From a checkpoint of a small sound classifier.
Model: 7.88M parameters, arch jasper.
Training: 5300 steps, held-out accuracy 99%.
Data: 15625 training examples, 21.7 epochs.
Rows from block 5 of a small sound classifier, named by matrix and row number. Rows with one number belong to one channel. Each number is 500 + 40 x the weight over its row's rms, rounded and kept within 0 to 999. All counts start at 0. Numbers have three digits each. After the name is the row's rms in percent of the matrix's.
After each channel's rows are labels from the 100 clips, of 14976, where the channel reaches its highest value: "responds to" is what is common among them. Only what is clearly more common there than usual is listed. The data: read English sentences (LibriTTS-R).
# convs0: first width-9 conv, stride 2 (model.blocks.5.convs.0.weight, 208x144x9, each kernel summed), inputs 0-143
# convs1: second width-9 conv (model.blocks.5.convs.1.weight, 208x208x9, transposed, each kernel summed), outputs 0-103

convs0.116 097:465489515531466513448567507474506526489484521431458442547503471526456498517556458503466457539442505482521371534452536479483533507504468523422509472505514533486541526432545430512537472551472465492614448501543459552475432582516471528536576562460485524558519431463445496504522529487475469463535472525476481510542452454498567493524556480563520507460522517480536480513455525462501524576563524562512536472429480496516481503583551477542505
convs1.116 098:458514444500509479482525518520539450527533584556522555477488480467509499497539508549531547553447520494523559464517497574439385500550512522522421451540549382487439467530531408524467585540512527469500528501438490509484498472467517492518447581491487560503534526512455518521511534503503491444477455557469565478409451
responds to: voice: male

convs0.91 097:506478421471400449555486499519499490486505448552538519483494552493467504457424523533464539510520576500455506491551602522531493627433541512505538527406497539481491527496506469446491511462524468455565538530519506413513472528481512533451494490498489558492503488521615465514476517552490462482477497587513503490506506556537529482430487466509521544603455588523536454506536537508459492495527534541480471488521435523457525534499443482529483
convs1.91 092:549488512478561491542486475419474481514515444487498508488481562558510513505482488440590409454461522493410465497487529465543565571552467532520492490456503482525538438477471451539560500567553516417496518532493470487493464538514570569570501458518509477453518514545571475517567558438552591584585528561473503503508518
responds to: voice: male

convs0.18 095:456523508469443517420476478489518425525563522547495480467507597490482530497481548541502522505499454474554578552522444457492491456542509459420498464571544522517496442510482470535543495444459480534516528520480491470556549531521571498504513464504540533464537487509537437457445572559530496500503550501430478534500476534530535414496568561511427529529453429535447455519447529529412513479579497501447477484526504537512553455485418461480478
convs1.18 098:488522481477482490491498521526505486473502509481473496491510377536531523518487486489521510449589458489424431561458518420622534420477436522527411442459506457468516595479513493544533470557568512500491493508517506502448416547501600497477468506454520468509502474484498528588434530539505515564444504447526509458533436
responds to: voice: female

convs0.166 087:489458505551511416468530466435545498530464441490568570502467537572539517502451471494510453496570478516497529488483496561447529532445470428476514528541467466519515528447428556531517513552504527513589516580537519504509485423425499537527523541512457506498475455552446478542501494548504503464485448531432462435549441484474446472468571521525454487500566457462500520437471454515508541455503553533536471502538551538468563467520543585548521
convs1.166 095:564459494527468503532445498473477560518459499470482449532506558452523480516534538487428523522529444521490564472580546434488523554417475610453510557479504465477489470456557541463468522553520402469581485401490466478577555447474481468578575450485467491481498520557479502453447473525538526529456464526458543468464539
responds to: voice: male

convs0.148 101:497478418476463503561565401499500515495510486517567464474490556530543464485480503505502464584437498504630523503529485481520495452479510532479467503507482469507558438593518503505517559540541466553515483444573530418500472478524534555499506506512480489487466591480479514503479551498427516469484435518573427547506525508514436562522499482454490502476494532513451441485510525491522509452508549477535473464472574542588534476441557561514448
convs1.148 098:513556502565555504493486443439462432517493532487502504514504439529482553421489483455481444529499500513484490599511526521487561561560533474517535480432562522423500492543534505451487448499434512523442503539540516511508514453544469511467505462487501440560502586545561542585483436509398512509475480504500503465545537
responds to: voice: female

convs0.200 096:491431495476484454472464506478539498522525531472541480482505570450570421555491430561529532530505548503456566472534525503458538524468456460449506491471535546503469531456488520505498438431538491542556560555586494504471454515518569586512436489520497450481474549554488514584458449530508527577557466546481518558478558575453554463474458456527443495479436508519443476575479530492498507517473516528539427463439527497475534550487520472496480
convs1.200 088:403623509389458467525491612502449509472501534506484547481488459452459557541521489485485471507530618469428446487448477520519492475558443516571478507484487536577506576480460453510527514533488515493490500540572462486563455438545492463442477484541523463521513463470542466543459401514558490502520551524431499495480552
responds to: voice: male

convs0.19 099:599487448517411531539587488445594502446531417508445514471543524471448473479483496493554460514476550480564492519482429491500520497548500478468489523518490534439460552440573504524513439512474471526498519388484540461519488476552452494567544453501520551486484493452519535487432538487487512470497503554487483490475495529547471534486446429475534471525534615529567466459495484479506558484501558540510569523540473428495443513520513475482509
convs1.19 083:556509475477495485456470510450528516430532557449499439521523472499510559509514437487522459583476462570494539590520457546454546567431458471504462520524498423459583437510451499477538559501488499498521519488482509433464527476418503458478535509549549479450470525489446462383511506450541482571504501487468457518498446
responds to: voice: female

convs0.64 099:442443465502466509435536488524531465442531432475560511511480515479516505386513596524526600533532471420520551526494488509460454433519499538473457457513456506457516528515494520489518579509454527568599489467457525520537506511446489506476547540545578490484492533447482563503438519458556490515489451451499488553558502496432481485511501570511538508431516471533520524553501542533421559513507467463532554461510460458484431529529507555497518
convs1.64 092:590430509461570464469452481468508478512516538475518483499463483574595590523483574523489515514583518496517513488495503509487433532531506439489525551522511523482453487539492518552532479488555499486530541514551501534501530551493538477529465530503543466509492503498516552456473476492515497565536566542411411475466448
responds to: voice: female

convs0.85 092:501447476442508518572526461441499486450494451489558468507518516402489477498549549543512469511607449533519570534525544506412493543477455524502517501481443516447469532492490537441454511462579493496522609489540509428471491531492544515521508509519473506505496492510508534570483496517568496429572471514516560506560504536487545478545458520442545479558495539484428474505488557413489413532506557520508535490452495489537573496510573492467451
convs1.85 101:460500531544474503572444519445502479537542393466523535413483491460451554514490516525509483450465523523500469520382544531555568426419424412512531513504501592590508557421547423555508424474541516445500550448462478486495486504522503512458524520519539489478475430522514514492467539449436482561508477500538485492489411
responds to: voice: male

convs0.155 101:525478478547423518487522511513561506481538491518533515474503466446483462516462499497526453471467503462525526493580455487484519461535538449451454520492476503455468463486560514532413529461444486472578573448516501516470551538480509494433481502603545524479531475498505560418498539588606495524456519555455533470495440516472508483519560556444596491496487450495528525511516562445531412540462492483566479532498508530445421496502452460503453
convs1.155 092:444496518447484466502472532516443490457429543534522518534500483517498516477503522565536537513562461467479435381440533425395505478514551506511527500520552485441488490500503509519517450459459557453488521468449506493535484493444544562517528497452516506429470527477564482506470535529501564493491482453431447518447530
responds to: voice: female

convs0.72 100:543567478520493453529517505517446495561519487485428520471539483520433511485401523529560549457512530494483490409503501472471538524494535546508534492454445496468545522534477473451523528493473492435444444494550496423517519454488479544465440514552501501496462518526479470467506463484517500491553461561522522516490501552544413535484502495525527544475487526562563453601480508555495433518520505469486444549562542651484496452567553531522561
convs1.72 104:471509548465534564557491510520448615527483528441559558501463507405470484500444536482513458478497468441462464536564461546552474567498500489559516499578475533453582524450528537508544535483520475412473556526502476480497541527464486474530545542509504429513447613477512484496569518425523497426514563462449453497462452
responds to: voice: female

convs0.67 098:480512502465390456526515486461472519477585530529588470506456516527484571475441541529461492563513501548529496489483528486581564536491449529473448477554537497512459511535437573521502473497532444499539563525491501479467457532520468497544450519548495509458434460483558510514550505504566575491456496558425500470500533572522508433386482542473451509543493501522498512525541423459483525508446533509478434521505554534487482511505553530401498
convs1.67 099:456519566448490512537502525501475493498512507540489494531489517529527510544535579482474481530494510472541597451498468547473563419451495453500578551523495524517474526482531477536501511491513561514457474486432518497542522488553441533534487487539495451559560476495570446489491378544537548526460520534537444506567474
responds to: voice: male

convs0.71 106:489552473442439493542577513456482532432535494534479543521554520467492471555429495562492488518432499495543473484476555524484506561521453421507395557525593462478528542524518537513499496567507453443492491490447508475556482467470532504504441462462501478535438516525565494488490507447522469492487464537493454540478557579557555515508441402535459544487517542509459523446506516441524546536450484519462494526575508540416539440494525504498552
convs1.71 094:413599510499506485528496513475465510470529488521549539473499475521477533476534417486636490555476584558543590452425527471500455509505459503527437525451450444530442460456518537498477500510497513492452526532568487504570467454516446497483540512508435522525500487545460441505551454500555533577484480476525478481543464
responds to: voice: male

convs0.60 104:503482484488476539597548503510480544486480467530456550479434527517579452463427504585532434497493480551586530468536504435482518519523524509525488530512468510494505472542531439507549502508492494459446501492410511423479510445507483458508550481555496478512454415433490564433503515562476487489482516526540517481466585548517511561571446485528526557458485488444542412415487525537508450512515509478501510473531568508469485477590566460483501
convs1.60 108:483465545471515460515435534522468536470444474479502472512527404499472593521479508444487499495447498503478473560429501495501513554450435451485544415584468532471485526492546520512476504527530510543475494538480520503543462454399498479516459442513529527552496534466541514442559500515488497447521516460505448488499504
responds to: voice: female

convs0.33 098:433513526556524451486566463559474622439495483512499526521463486528493489479537518530484488453488499518553493530439502479421552493489475464533459540453513453536509469448526559477486470412490493470491479454476535514480489570554519471500488508470426534535579524577471504539475491460518571530523449491464508485463517493550530515517501524522526490425499554568411570517513515545536491450506480477446541491600477532505437577410465444473518
convs1.33 096:505444516548525508535448497534429448501446465524529416459453568418609491536542455510420467476517523513522577434502514520507417544513442542487518498485519583504516474528518460533512489502484548497510506583474463533454530499481536509465482506456499503555554428605536513446484454488480520466562539486501452534470530
responds to: voice: male