A small sound classifier, trained from scratch.
Training: soap at rate 0.0025, 5300 steps, batches of 64, held-out accuracy 99%.
Data: trained on read English sentences (LibriTTS-R), 15625 training examples, 21.7 epochs.
Rows from block 5 of a small sound classifier, named by matrix and row number. Rows with one number belong to one channel. Each number is 500 + 25 x the weight over its row's rms, rounded and kept within 0 to 999. All counts start at 0. Numbers have three digits each.
After each channel's rows are labels from the 100 clips, of 14976, where the channel reaches its highest value: "loudest" is the band of the loudest frequency at the time of the peak; "responds to" is what is common among them. Only what is clearly more common there than usual is listed. The data: read English sentences (LibriTTS-R). In brackets: how many of the 100, against the usual share in percent.
# convs0: first width-9 conv, stride 2 (model.blocks.5.convs.0.weight, 208x144x9, each kernel summed), inputs 0-143
# convs1: second width-9 conv (model.blocks.5.convs.1.weight, 208x208x9, transposed, each kernel summed), outputs 0-103

convs0.159:518500482508483504529523510456478490504480467474470547519519522510504456508492486544471542501508563533540474530485489510485483492483510512533491512490489498491522518477517481494487516495511497499547474480528519498498476526507503495553508487514522519484486500534512518527507510542435492479495489499534489526473460472522469559491489503509529498458489438487526464485562527537492529528511439471478511504475515509489532462491474491529526
convs1.159:483505487523491489470518508503485537540472532499490489474495505516490418512474513487413501463505507487505501497507494507461480483442538532509529454504494488508507528490485514495498497483444501498476542487540501463505490498445526534514503479456525492518495465477489502482485505503486490457498478477461540450506545
loudest: 4000 to 8000 Hz (74 vs 4.8)
responds to: voice: female (100 vs 52.2)

convs0.186:498504516520524546485531467521531525509495511515488498482511495575485468479508536573481532498524529480471518489485486444517535449525497531509499492526506485482488490519479493505503485550514511494494512530495523488465471545496508484490485458471496532472495535493460510509498515487519505476540495499491504471496532530493487514464419467505514469474514507467499521509497487531485506493467506517441499478519482468465492545470515506463522
convs1.186:452492498492458502498501502521463468491527489486499517491488449518486538515465482550533506479443495488476501511582537504558495495478505450520477507483498509507524538501514535518546505489499527502487502502532493489507503477485478500527493486463510472529513487450521504505538462512479505459492515492483509502486447
loudest: 250 to 500 Hz (40 vs 16.1)
responds to: voice: female (94 vs 52.2)

convs0.172:460491473491483466518481515453516508525528499491532453492533478490480505486483554494523512530493476509521571514476496504511513495514544491524496466499466512565492479525498484486539470484469459488517470512499557465550526473449462481488525457529518524497476534502521487514513520520530507473516477531499480495466498497508522495487524476515518489504472526487521472510494507496486464496482515475520483457458477514522523494461537521480543
convs1.172:508516480502536496471493495505464489457509477475500534503488507479466525498532538504552513472539490531501525508494507523528508506517518508564554485521506459492557510501484479471524463516526523473453499482467488502506462505540527494512490503510512447475498549486491488507437502540478508545521532535500509461467426
loudest: 250 to 500 Hz (53 vs 16.1)
responds to: voice: female (100 vs 52.2)

convs0.189:552514492483455524483503529507497490517485462499523495501504485480490513527528448510514507479517501482496527462463512459523470506512523548476511489514490454514513521497486476498520512476474499489526525528490499483500481455500561514509534484447474481495484463486449526476497501512527464509466551530553508526500523516507497429500481482481530501557523468473502500508486557505498525502483509518463520522549534493471483489535521492495500
convs1.189:487522516491465514494519514507508506463452482482503489477462482513500537482479499503534514507469445493482463533469476488534525481508493464481462458490498518471496509511520512532538455542511517500488512511547507509488463489494527479492506509489518507494507526476500458509498488460470503464488505539500508544495471
loudest: 4000 to 8000 Hz (43 vs 4.8)
responds to: voice: female (91 vs 52.2)

convs0.195:506492487498495474486447515527496449513503511507509468485497533507502562549444494504484489480520503458519512531502509512520504494554464492488512525479498462508512545471441474529515474455443510511491525521487489494530502502496507494519513474462510504475491533497449497480488535527456505537528502497483516522505532481533500461528556528466482499546506488522470495521495525479482517484493524488452473486551503517521531496501475520483485
convs1.195:481569544501502483526533492474504468502518460525461516496479469501506502469505519499513512472503507481470457523505505470555495476491502493509501507501511484527514480514524512515511471484517482497476485494541473517481490470515516519484482522451456487479491477498497497504513464509476561507448519494489511509481487
loudest: 4000 to 8000 Hz (28 vs 4.8)
responds to: voice: female (87 vs 52.2)

convs0.36:497512473493523518487463508504535530502566470516525509510453468505469481532535514448459525482485523483489488520468510512487471486514469474511493490514504470494510517502478521515458471528490535532527534506500501519519503497485444504518523492526534441498508509471511509471501513559486515512475506530523508530472484498494545544495508506492470528490526501468533504406511525490499525481507477527492494498469486497461489515479500479544457
convs1.36:487485519475477475461515509522488433473540512498471469518456512465522467520498531538506504502511492510527471490510518516489517478507480513465512476493508497495448544524518478539471516495514457508485498495547536504534535512487496530507490510533489519473528500510549517524520526494478513517509513516539513481520579
loudest: 4000 to 8000 Hz (30 vs 4.8)
responds to: voice: female (100 vs 52.2)

convs0.146:508479520507494505446494493469449489482549476483527466487488481520494497531524481510527507496535509521489475565494520502482460498476517472533481500514519474513476495510501538499469476505511491470531505479446512531523499529526511475529449539546550492502469530460486535517533537471478499515519501512489542491511496468471488485503509496455524503460512543532532481484506538490512513463512510464458463473499529507516529503488528460516504
convs1.146:462505480495484508472491507507525485507484533480506541502527478470487437494470470512512523510567497502492477509513530440429508473514451484503443515492459478542478472480500423502489554483464445501518503512521495469452466522503512491524487475509486481483539489499503475512505524493498507491506512500516472504525491
loudest: 250 to 500 Hz (44 vs 16.1)
responds to: voice: female (100 vs 52.2)

convs0.171:492479548472447495527499485507455544519504508495504440504491563442479484510449519527517473471484515540511536517486503484490497491515483539516550499516467534458540483501514517520510499500500478506508549509516475463477490468497434471508466500525520548495507492510504456492516508491514526486512501510526514516479509500496503498516516453473537516483466502515534472516454521511544487519475500516488515532501481494451515522467492494499534
convs1.171:543546496493530483481477451486478493527517504462477493529468520490480533462523521495509516503481489516486549553522485485455509466452470470475511526523456510505509490541509444503473505482532519508509437537437546517477498473472510494488505486505462537515531477505480510509546474492532518506523501512464509475548515
loudest: 250 to 500 Hz (53 vs 16.1)
responds to: voice: male (99 vs 47.8)

convs0.145:477504457514527470495548492518492506464499488460510528521512530515487496497504488554476499557499460507483504504473481491494497498487509490493492522481518492516472557528475481509497523517533513538557523532513504519513481470530516508508509529471461524479513507515509462501469487459478518539452470516534518494473491471505532499450434518507504524522520479472489510482569463509506466510507489490511500450515491537516514476497467489559515
convs1.145:478449525496479489499497507488511544492512455510502477506487476500524482521469520518485512482522505484528486477468510491478479476496538488504491480513563485493465468522495493441512540502504530546541482485525475542506519471475515484511544514497486476485502480502522520511472452510548480484511503489505460531502530
loudest: 4000 to 8000 Hz (34 vs 4.8)
responds to: voice: male (85 vs 47.8)

convs0.7:550493483478498518479457524462514494483559506484539514494516514489537506527539502488510526481513541491517495568492490462483464487508516477470493466558478486493508474512518506471464496504478530506522497491502513494508483499499526491495500513521462498490504460468461501475502511544496479552495522457460506524459489500533498535561533542456483473479484537496509483520511494446509481516515473516530498509459549509487473479481497491519471
convs1.7:508463527496537499514478531535461522515500521527517493516491508488530506500489568500532526501552519509546478492490517494501519458516527507479543506502489505476462517527523516477490503447511468510496507503470484519510456475499468500542476512560476536520501479488474493484554485482476510484494495477486490459533546
loudest: 4000 to 8000 Hz (31 vs 4.8)
responds to: voice: female (100 vs 52.2)

convs0.126:497475511542538491545548542564483504519516465495453500493459543514471537528496488499517479513477515526485482510484493517471487530502467459515471519449512508526478497506501523508516459472466552515513472478486459489523482502513533487498510484477494495432506460555485509475518531504507498484526512492495491458510482514496525539506498545506473485505504486496499487518498508505509541525484526538486526505500476433491510523503552479473488
convs1.126:489490511491486470465480497492511516501534518452549522473475496554518511478491517519487415496531521519467563493474522464532504489489509485465481470492516515500466458531550485529502501482467513479527544498423521507463495506484511482487521453481500511543512458517502510503527528505565504499503512493532512489525458
loudest: 250 to 500 Hz (47 vs 16.1)
responds to: voice: male (100 vs 47.8)

convs0.181:524575511484493501520518483514502500490533476466486495540499489506496509484464521516535501449466533536553506564481491464477533509494519505495506523508505529556513521519481493464504473508445518495508504496502496488467498471547475493499491487504495522461534541535515442498466511469508543508508495496482482497449444544495503513504503482480488550484463521521481503465513498484511518500485528492474510519497475531448482485471502512477517
convs1.181:556463517483498476491454506480474443500522514461489457444473545502519470492541491524466435496519495538520486431519498481502544510496488519473475492460496546518504517539528494525490477504488490501506509478493530429563512518474505459482453481495494501499540505540518478513496521476483504524496538479461510553527467
loudest: 4000 to 8000 Hz (45 vs 4.8)
responds to: voice: male (97 vs 47.8)

convs0.163:494490489478521497510505490502474511491466489531474535511449493475524468492544557531519507460475483512543451454518522498511541475499499547511496536482483476512473546517498498525513474510543512475501522509521509516512499489489502503524499517491505500488486544485458522511505475476454492487529523496504538484494536500459487469551492544505495431529504480542463458485505492483521498538486468491553490501486519524461481495529499527453496
convs1.163:504523505492510495535542508493520519498475544500495573505505441518500529466471524516487484496475452476485456532489499505513461451529519447501508506543515469460522483511546410495504510475482497494515512486501506499501520537447481502480464494459505468485486572480487513486473489509471513474492460458517483514505536
loudest: 500 to 1000 Hz (30 vs 7.4)
responds to: voice: female (99 vs 52.2)

convs0.205:494466470526566508529494518524480533458474477515499538484499504500459505506525481496480508491433537493547484476529527524468533496472470525479488488479506518483466491483490473538552490509467516487531480499477495526517521495501472522520482509503470492468442494459552550508526512492504514492500495512498490485511532494465506510514536552516515483579517498478520495463523475506498503523494479479510517482466480520532455465483510504496493
convs1.205:546521471493542517526507525513478473497537496513508497509459536496521519494496472506491518516537511498494470468493464509519510475473495463507502491509527461476524477482483503478512456497511482532507482488499496519497534483492506507506542453514520518487487491571505520457509546494489502529497504471477482505437571
loudest: 500 to 1000 Hz (31 vs 7.4)
responds to: voice: female (99 vs 52.2)

convs0.95:507514437465475525520550484460533515435495484496514491515546468493536492495488513517546551512524504478502489450499517492522509533502552504498492510508535512494473502520488532479465463511464474493473491512521459469527504480477482512539501530506503486499509544486508478513458513470502531544472469567499514505459485528545452541511491492508526532488482537468473472493512487503518506473504527515476503509510497508484509513507515533490485
convs1.95:516509490504493468496453490484532522518508508536498464468501486501506519475511525484506498533441487474509515483523517533461556551461501480485539496459509500531504482493479509524530483516489488482519485495488452472516500510462478474483531511522503520493487491507487518524544488521521514504552463539501471465487448
loudest: 500 to 1000 Hz (44 vs 7.4)
responds to: voice: male (100 vs 47.8)

convs0.28:522520521506492535490499474438502542516495486458467522463531512478477538522501527529515486528488447512474477509489509538505490539478533482506518476489481522522516486472517534463510504492497502523447480494503534448512487480497496544520499485496474489473467507461457501492487528570517516528507518495509526523449497513525458527517495501569524496512463526460532507516495487506529477502511472474530527500526463480482505464477504509507520
convs1.28:508459413490502490475506492524504518510511497498514480490492513493480476484513535476472511504513487519518468489462472479561579491518513524527532539499474475492505490522531494462517505505498448501509463512525499468486461515492437488501482475524524497482461512512493509508495515482521464507466487541501442521502500
loudest: 4000 to 8000 Hz (25 vs 4.8)
responds to: voice: female (95 vs 52.2)