A small sound classifier, trained from scratch: 15625 training examples, 21.7 epochs.
Rows from block 5 of a small sound classifier, named by matrix and row number. Rows with one number belong to one channel. Each number is 128 + 32 x the weight over its row's rms, rounded and kept within 0 to 255. All counts start at 0. Numbers have three digits each.
After each channel's rows are labels from the 100 clips, of 14976, where the channel reaches its highest value: "responds to" is what is common among them. Only what is clearly more common there than usual is listed. The data: read English sentences (LibriTTS-R). In brackets: how many of the 100.
# convs0: first width-9 conv, stride 2 (model.blocks.5.convs.0.weight, 208x144x9, each kernel summed), inputs 0-143
# convs1: second width-9 conv (model.blocks.5.convs.1.weight, 208x208x9, transposed, each kernel summed), outputs 0-103

convs0.4:160145162170128100169068107204115116157133180118096105140103165165104159115181177092099080116045117167094116119145149158068104103157079152149151165105169185163076128092083139166081109114143099135103122170132135126175171126116144111100082160128062129163174165157061093156143132088064144074121159152122131136125134129159160170088118125108137209091126080105140138106145121138106183132139137137126126105137130141151172139192151141139168
convs1.4:091112135150152152155113186133207126106123136169169106124113156102180092193140143126132099027092112161200108131149162096120143113069103096133087124148098094098155140169107131186060165131162143113093089114114124095161127092128099176157073168133176127100080131191130153105081115098118117116186090128088180094154173
responds to: voice: male (100)

convs0.120:131171138120164095095126122118112095085118058118183111159098147192062077079109120130075122102108166111121062125155100180100095124180123140142096102158143160136143142154174067092096156166175089122120127135103090106120140092070162132169120125161053154155111136153202166130157134120143116129105083162138149124065109076140086155083105118143187181156142119157190158148134097105109137066137108130120145131184117098141155156089134127158179
convs1.120:135107130117106162123129143141147119151168069128120080183180148092100102166169115175123150121092124133175128142194109147079125163148153162126113075097092119119093153185110117085100184165079097109149155149150141137137167150119174130228108153098120115072085143145118152122120204077163054155122104052104124170150181
responds to: voice: male (96)

convs0.124:133045171098122114175143174133135129166118116154193173104152107167106139153084092130111140159121153127109169152208119160135134108105119106127157105065117156135114146071098176167085143140121147101134090120117126159165095134171097156190159106144103095137101113079092150108095143139182130159140106136079079158102134116096122150123117116159170129079078121206137188160145095095196097127155130093142131113155141138081067112158154141058051
convs1.124:131134065127117133149146100151110189140167134107078145156129131110178113167117092120172153116160099135151126152092154091179216153125128167131124092154125092172141059155058150103138143126170191169119170108166131104123128189131202126131069164127146149120133166173128104138132132090130128148096177083069071123055098
responds to: voice: female (93)

convs0.77:163106163073196074132130137152091168131151116153094129163089100167126118123146156111128193089144114109112095099138099140144139130108058158124103138140100212104157079080120116143160133135097134126097125154193114176083149136086160135166159148125098124123130135139125204098159177088104066113175093088174130118174080095170119091142112136126124088157135040071096147124102103174102168104148143143130113114119133138178129190054168096134122
convs1.77:089120119151130102184176159144141133185104196106205156131187115095166077159137099141117135112062113044062129122064102159109095063123166124116160141124126117132112057058174187150102184113184094115134078102158107126154119131211115173122113108139160092189146133164137146105112114109200126154134103133201178106108101
responds to: voice: male (100)

convs0.191:162154057081068160101067099142114130149087113210079151070118165147131143103114158127128104123177179146161163129132081136134108125144137122185183107152079171179147205107117099066136096152158111192115130134120153083178114136108200106134162129105108123134141133086158111171167162187136148099121126100165137165123097150140073139156060141156112120114098138154121135117153118110153052108118113204143140157094184137135124121112121137104152
convs1.191:184101177186092090120123105133114179121156142138140140090184128116085121108114072105112083069205100111111133098108141156093100179080130086064095154147174096147140121148066089142117126121099119109090090115174074115112206137130058142106112119144116125137095093173064174095155117091131115115135109117143152069173141
responds to: voice: female (91)

convs0.10:122111084109075116117146099110159111054153103103210058159124168159172138097108134098125113110143130100111142106128162120120137093114111104100113134137141132110143193119082202125141187110169137129155173140156120053129110115102173056140098146124134136178189160116188109140108099162109140158142124175095163114129175129161132123068129087146083166183136146183114135094114099103104206079212115150170134123082101115120153164124146144146095
convs1.10:086075116164131150119105161115180143175135108124105096118173118088136117148142189121113113101166139109128151118091176085085175121185109125127151103119132148129144141118165102116146141181109131085160114135130108161115182110192113102076080186169142156157113162099088155168093057129129042110139097175184196053157101
responds to: voice: male (99)

convs0.176:143108111116109093126159160092106176162168100141128140113065080115120058149093122156129159119233136149125120110156093110147137107106173139141089116140104168096147173087145112114152181150108084117195093111140132154111188121170074131098157160136134143165071141118140168175159060102145110182149129119161094154146073115166090181133140158135207132118165092150094147153164157101144056089116076103102137092125134165133088102172123122159153
convs1.176:117116111119149159119204112113148100130129093130131167078078091162125134152087139138108147166148112126079112117143157110113131155156148107159104156145144160125122138184081184101119115090202094121087107117120117169106089089135139124110134155113107119202124117179111158081126128162089139119151142092155183130082141
responds to: voice: female (100)

convs0.12:085140183146159115149119126155105164116129113101142100165144123159090140147125105077128056127159125148103111121122200117055159110165091146117148128159090125184122128166106132104167099129100083099111118092052136167122120130155154136067146109108180118162124121139098133086139151100097121142123167109124143083137220126103210066134101167129148088047161178119114143137127118127091253131121115142151109130131146096109155115147118089159071
convs1.12:088111084105124145174123137115158149164111132128157174107094103155115176157144156160144140124133126125140148116186132137105093084177138145158138155141143166083074093137081091161121166141122102087146103147166157091126142088199144140143155120144100144139169122127192118150184145150132151068150134204143161106158056
responds to: voice: male (90)

convs0.13:077168110109129112204148114110183081133153132123122108161057155173132163142132122164150157150161069091146139128191142134136146114096082137161138129137114133133142105152094071131097190084108148093137135172155103092107130102162100133169131184139122160166118187134186084142147165148075114154098124180143166139077157138140091247114087085149154221136152122143112117131152117131164105135152090152130145074158092145111103119171097143102123
convs1.13:192117117183112109073090129165100136184120167078119106096055132104116091148135151159092105190128107157125089075077166146167114188124136183110085122087122087142089108148125120246103212130099151118143126094201099085131142148167133130101082090165138129144122128083113094173161181116119136172163107145085129146139083
responds to: voice: male (100)

convs0.190:119124093115147140131162117135074155086119072166180126093100141072124188125133110142101130121153115102118156178137130153150160124157079148180104133105124165160107145141088118073093107115091140190170123200174119093147099138138100161151086128156089154139224112143150128153113093063113143123126167194090138091135159158132097125077106139098152158198159146069093127123111118132087208129143151152094134061184120150109127093104162092182139
convs1.190:143087167099157186120123151121176104196118101121117077108084122177197110168146161104139072123104108122123114118174071129147109116088078065071209059088101163138182195139134092139150113087111159114163108166118162106129087053124092165185145171090176132134152132162139120122155160142107143129147125146158098081145161
responds to: voice: male (100)

convs0.25:166095100138119073116157093132084147149098125114171095151157098158157131136061197104128067130206131087139137174142117120132112178133101135144133119129142115149124174115161172132126177149097085177123112151136152176144147115085139122141113159087120147183090065185087121116138147152068100133152116076127129098180118167149096102132069129082138055095161194161133097118131090116103150143158098158163128053065149155128120138143084111108201
convs1.25:114095140142141146135108195078108157087074118166064170126136145109048179149144092174165107142136139077125056164133130142114152135100151147176133185169048148105122081057069139103133138113146167144129126162134138175141118080140142116173179134169147121099144171116129118121112164119100127086150143106092133140102137
responds to: voice: male (78)

convs0.170:108109147144140096156163148109095115096158124153190104148134217124114101127141154123167083134142167103141132117190129130109081128100107112129177163184116116101110154139045074142095148103145155095132145119113090148135101157122083180122129139127132123121048130135193146117157158124163122142132113176151196120120183098164164161093113093146145241111085138163091143075101147174116135105086112102110132071110127136088166081124169187098089
convs1.170:136087080140141113095115129135114067107162144119167136080103146081109091121160099107134131097119107090111159105071116138076102123111107083219089070116104160134118058159163191164094128134209140109170112124130110144060117086114087093178145101145119118121140148106119082108133136171106120137192157137119150154129124
responds to: voice: male (99)

convs0.182:165126242137194081168149100127147123102105176132141102113156157119091132157095176142129087142117083142088082153140138130103145160105140147116113115161173115131083113138112124127105167112164129192127142181118128116081070063102073109166156154171082176140149101106156094133105112113159140131115147134098140149157094137132200140137092162153091168075101173107132154062161117142077210135169089190073125080134139156113147105129098142122140
convs1.182:144127108136087139091049126183056208083123124100150094142163140147138062115137094125108179124070101087092142134175090116151130143093130146078133171143113135143124166137148123114093149133075137123143145153101145128076124062174168165104086162160178148180150147166153131093118094154163163068118140102123169097137158
responds to: voice: male (100)

convs0.6:155116135131128085103093105108171189123102115142166133103131155174192167089113176154161136176072152054142148146098076081118133125062175131123112082138109112080110136155130165108090175114107147125126112093087200143144076143134202125111133114152082152105134119111104106101107108115196127143116190133147122132118120113170090137184179111073120098184120183046191098103094160123144101159118111083151116109174140135162165136120152159146144
convs1.6:094219105093071151128169145137136133140107085151101091123145116120113123093066120147131182117145175222110140130119121106126150076122149081121152101155084117099190131164100163131150092121155115135196111124161070172157051120179106156083108113145166095048104091115128142110180062157129180158127097121117090107132148
responds to: voice: female (100)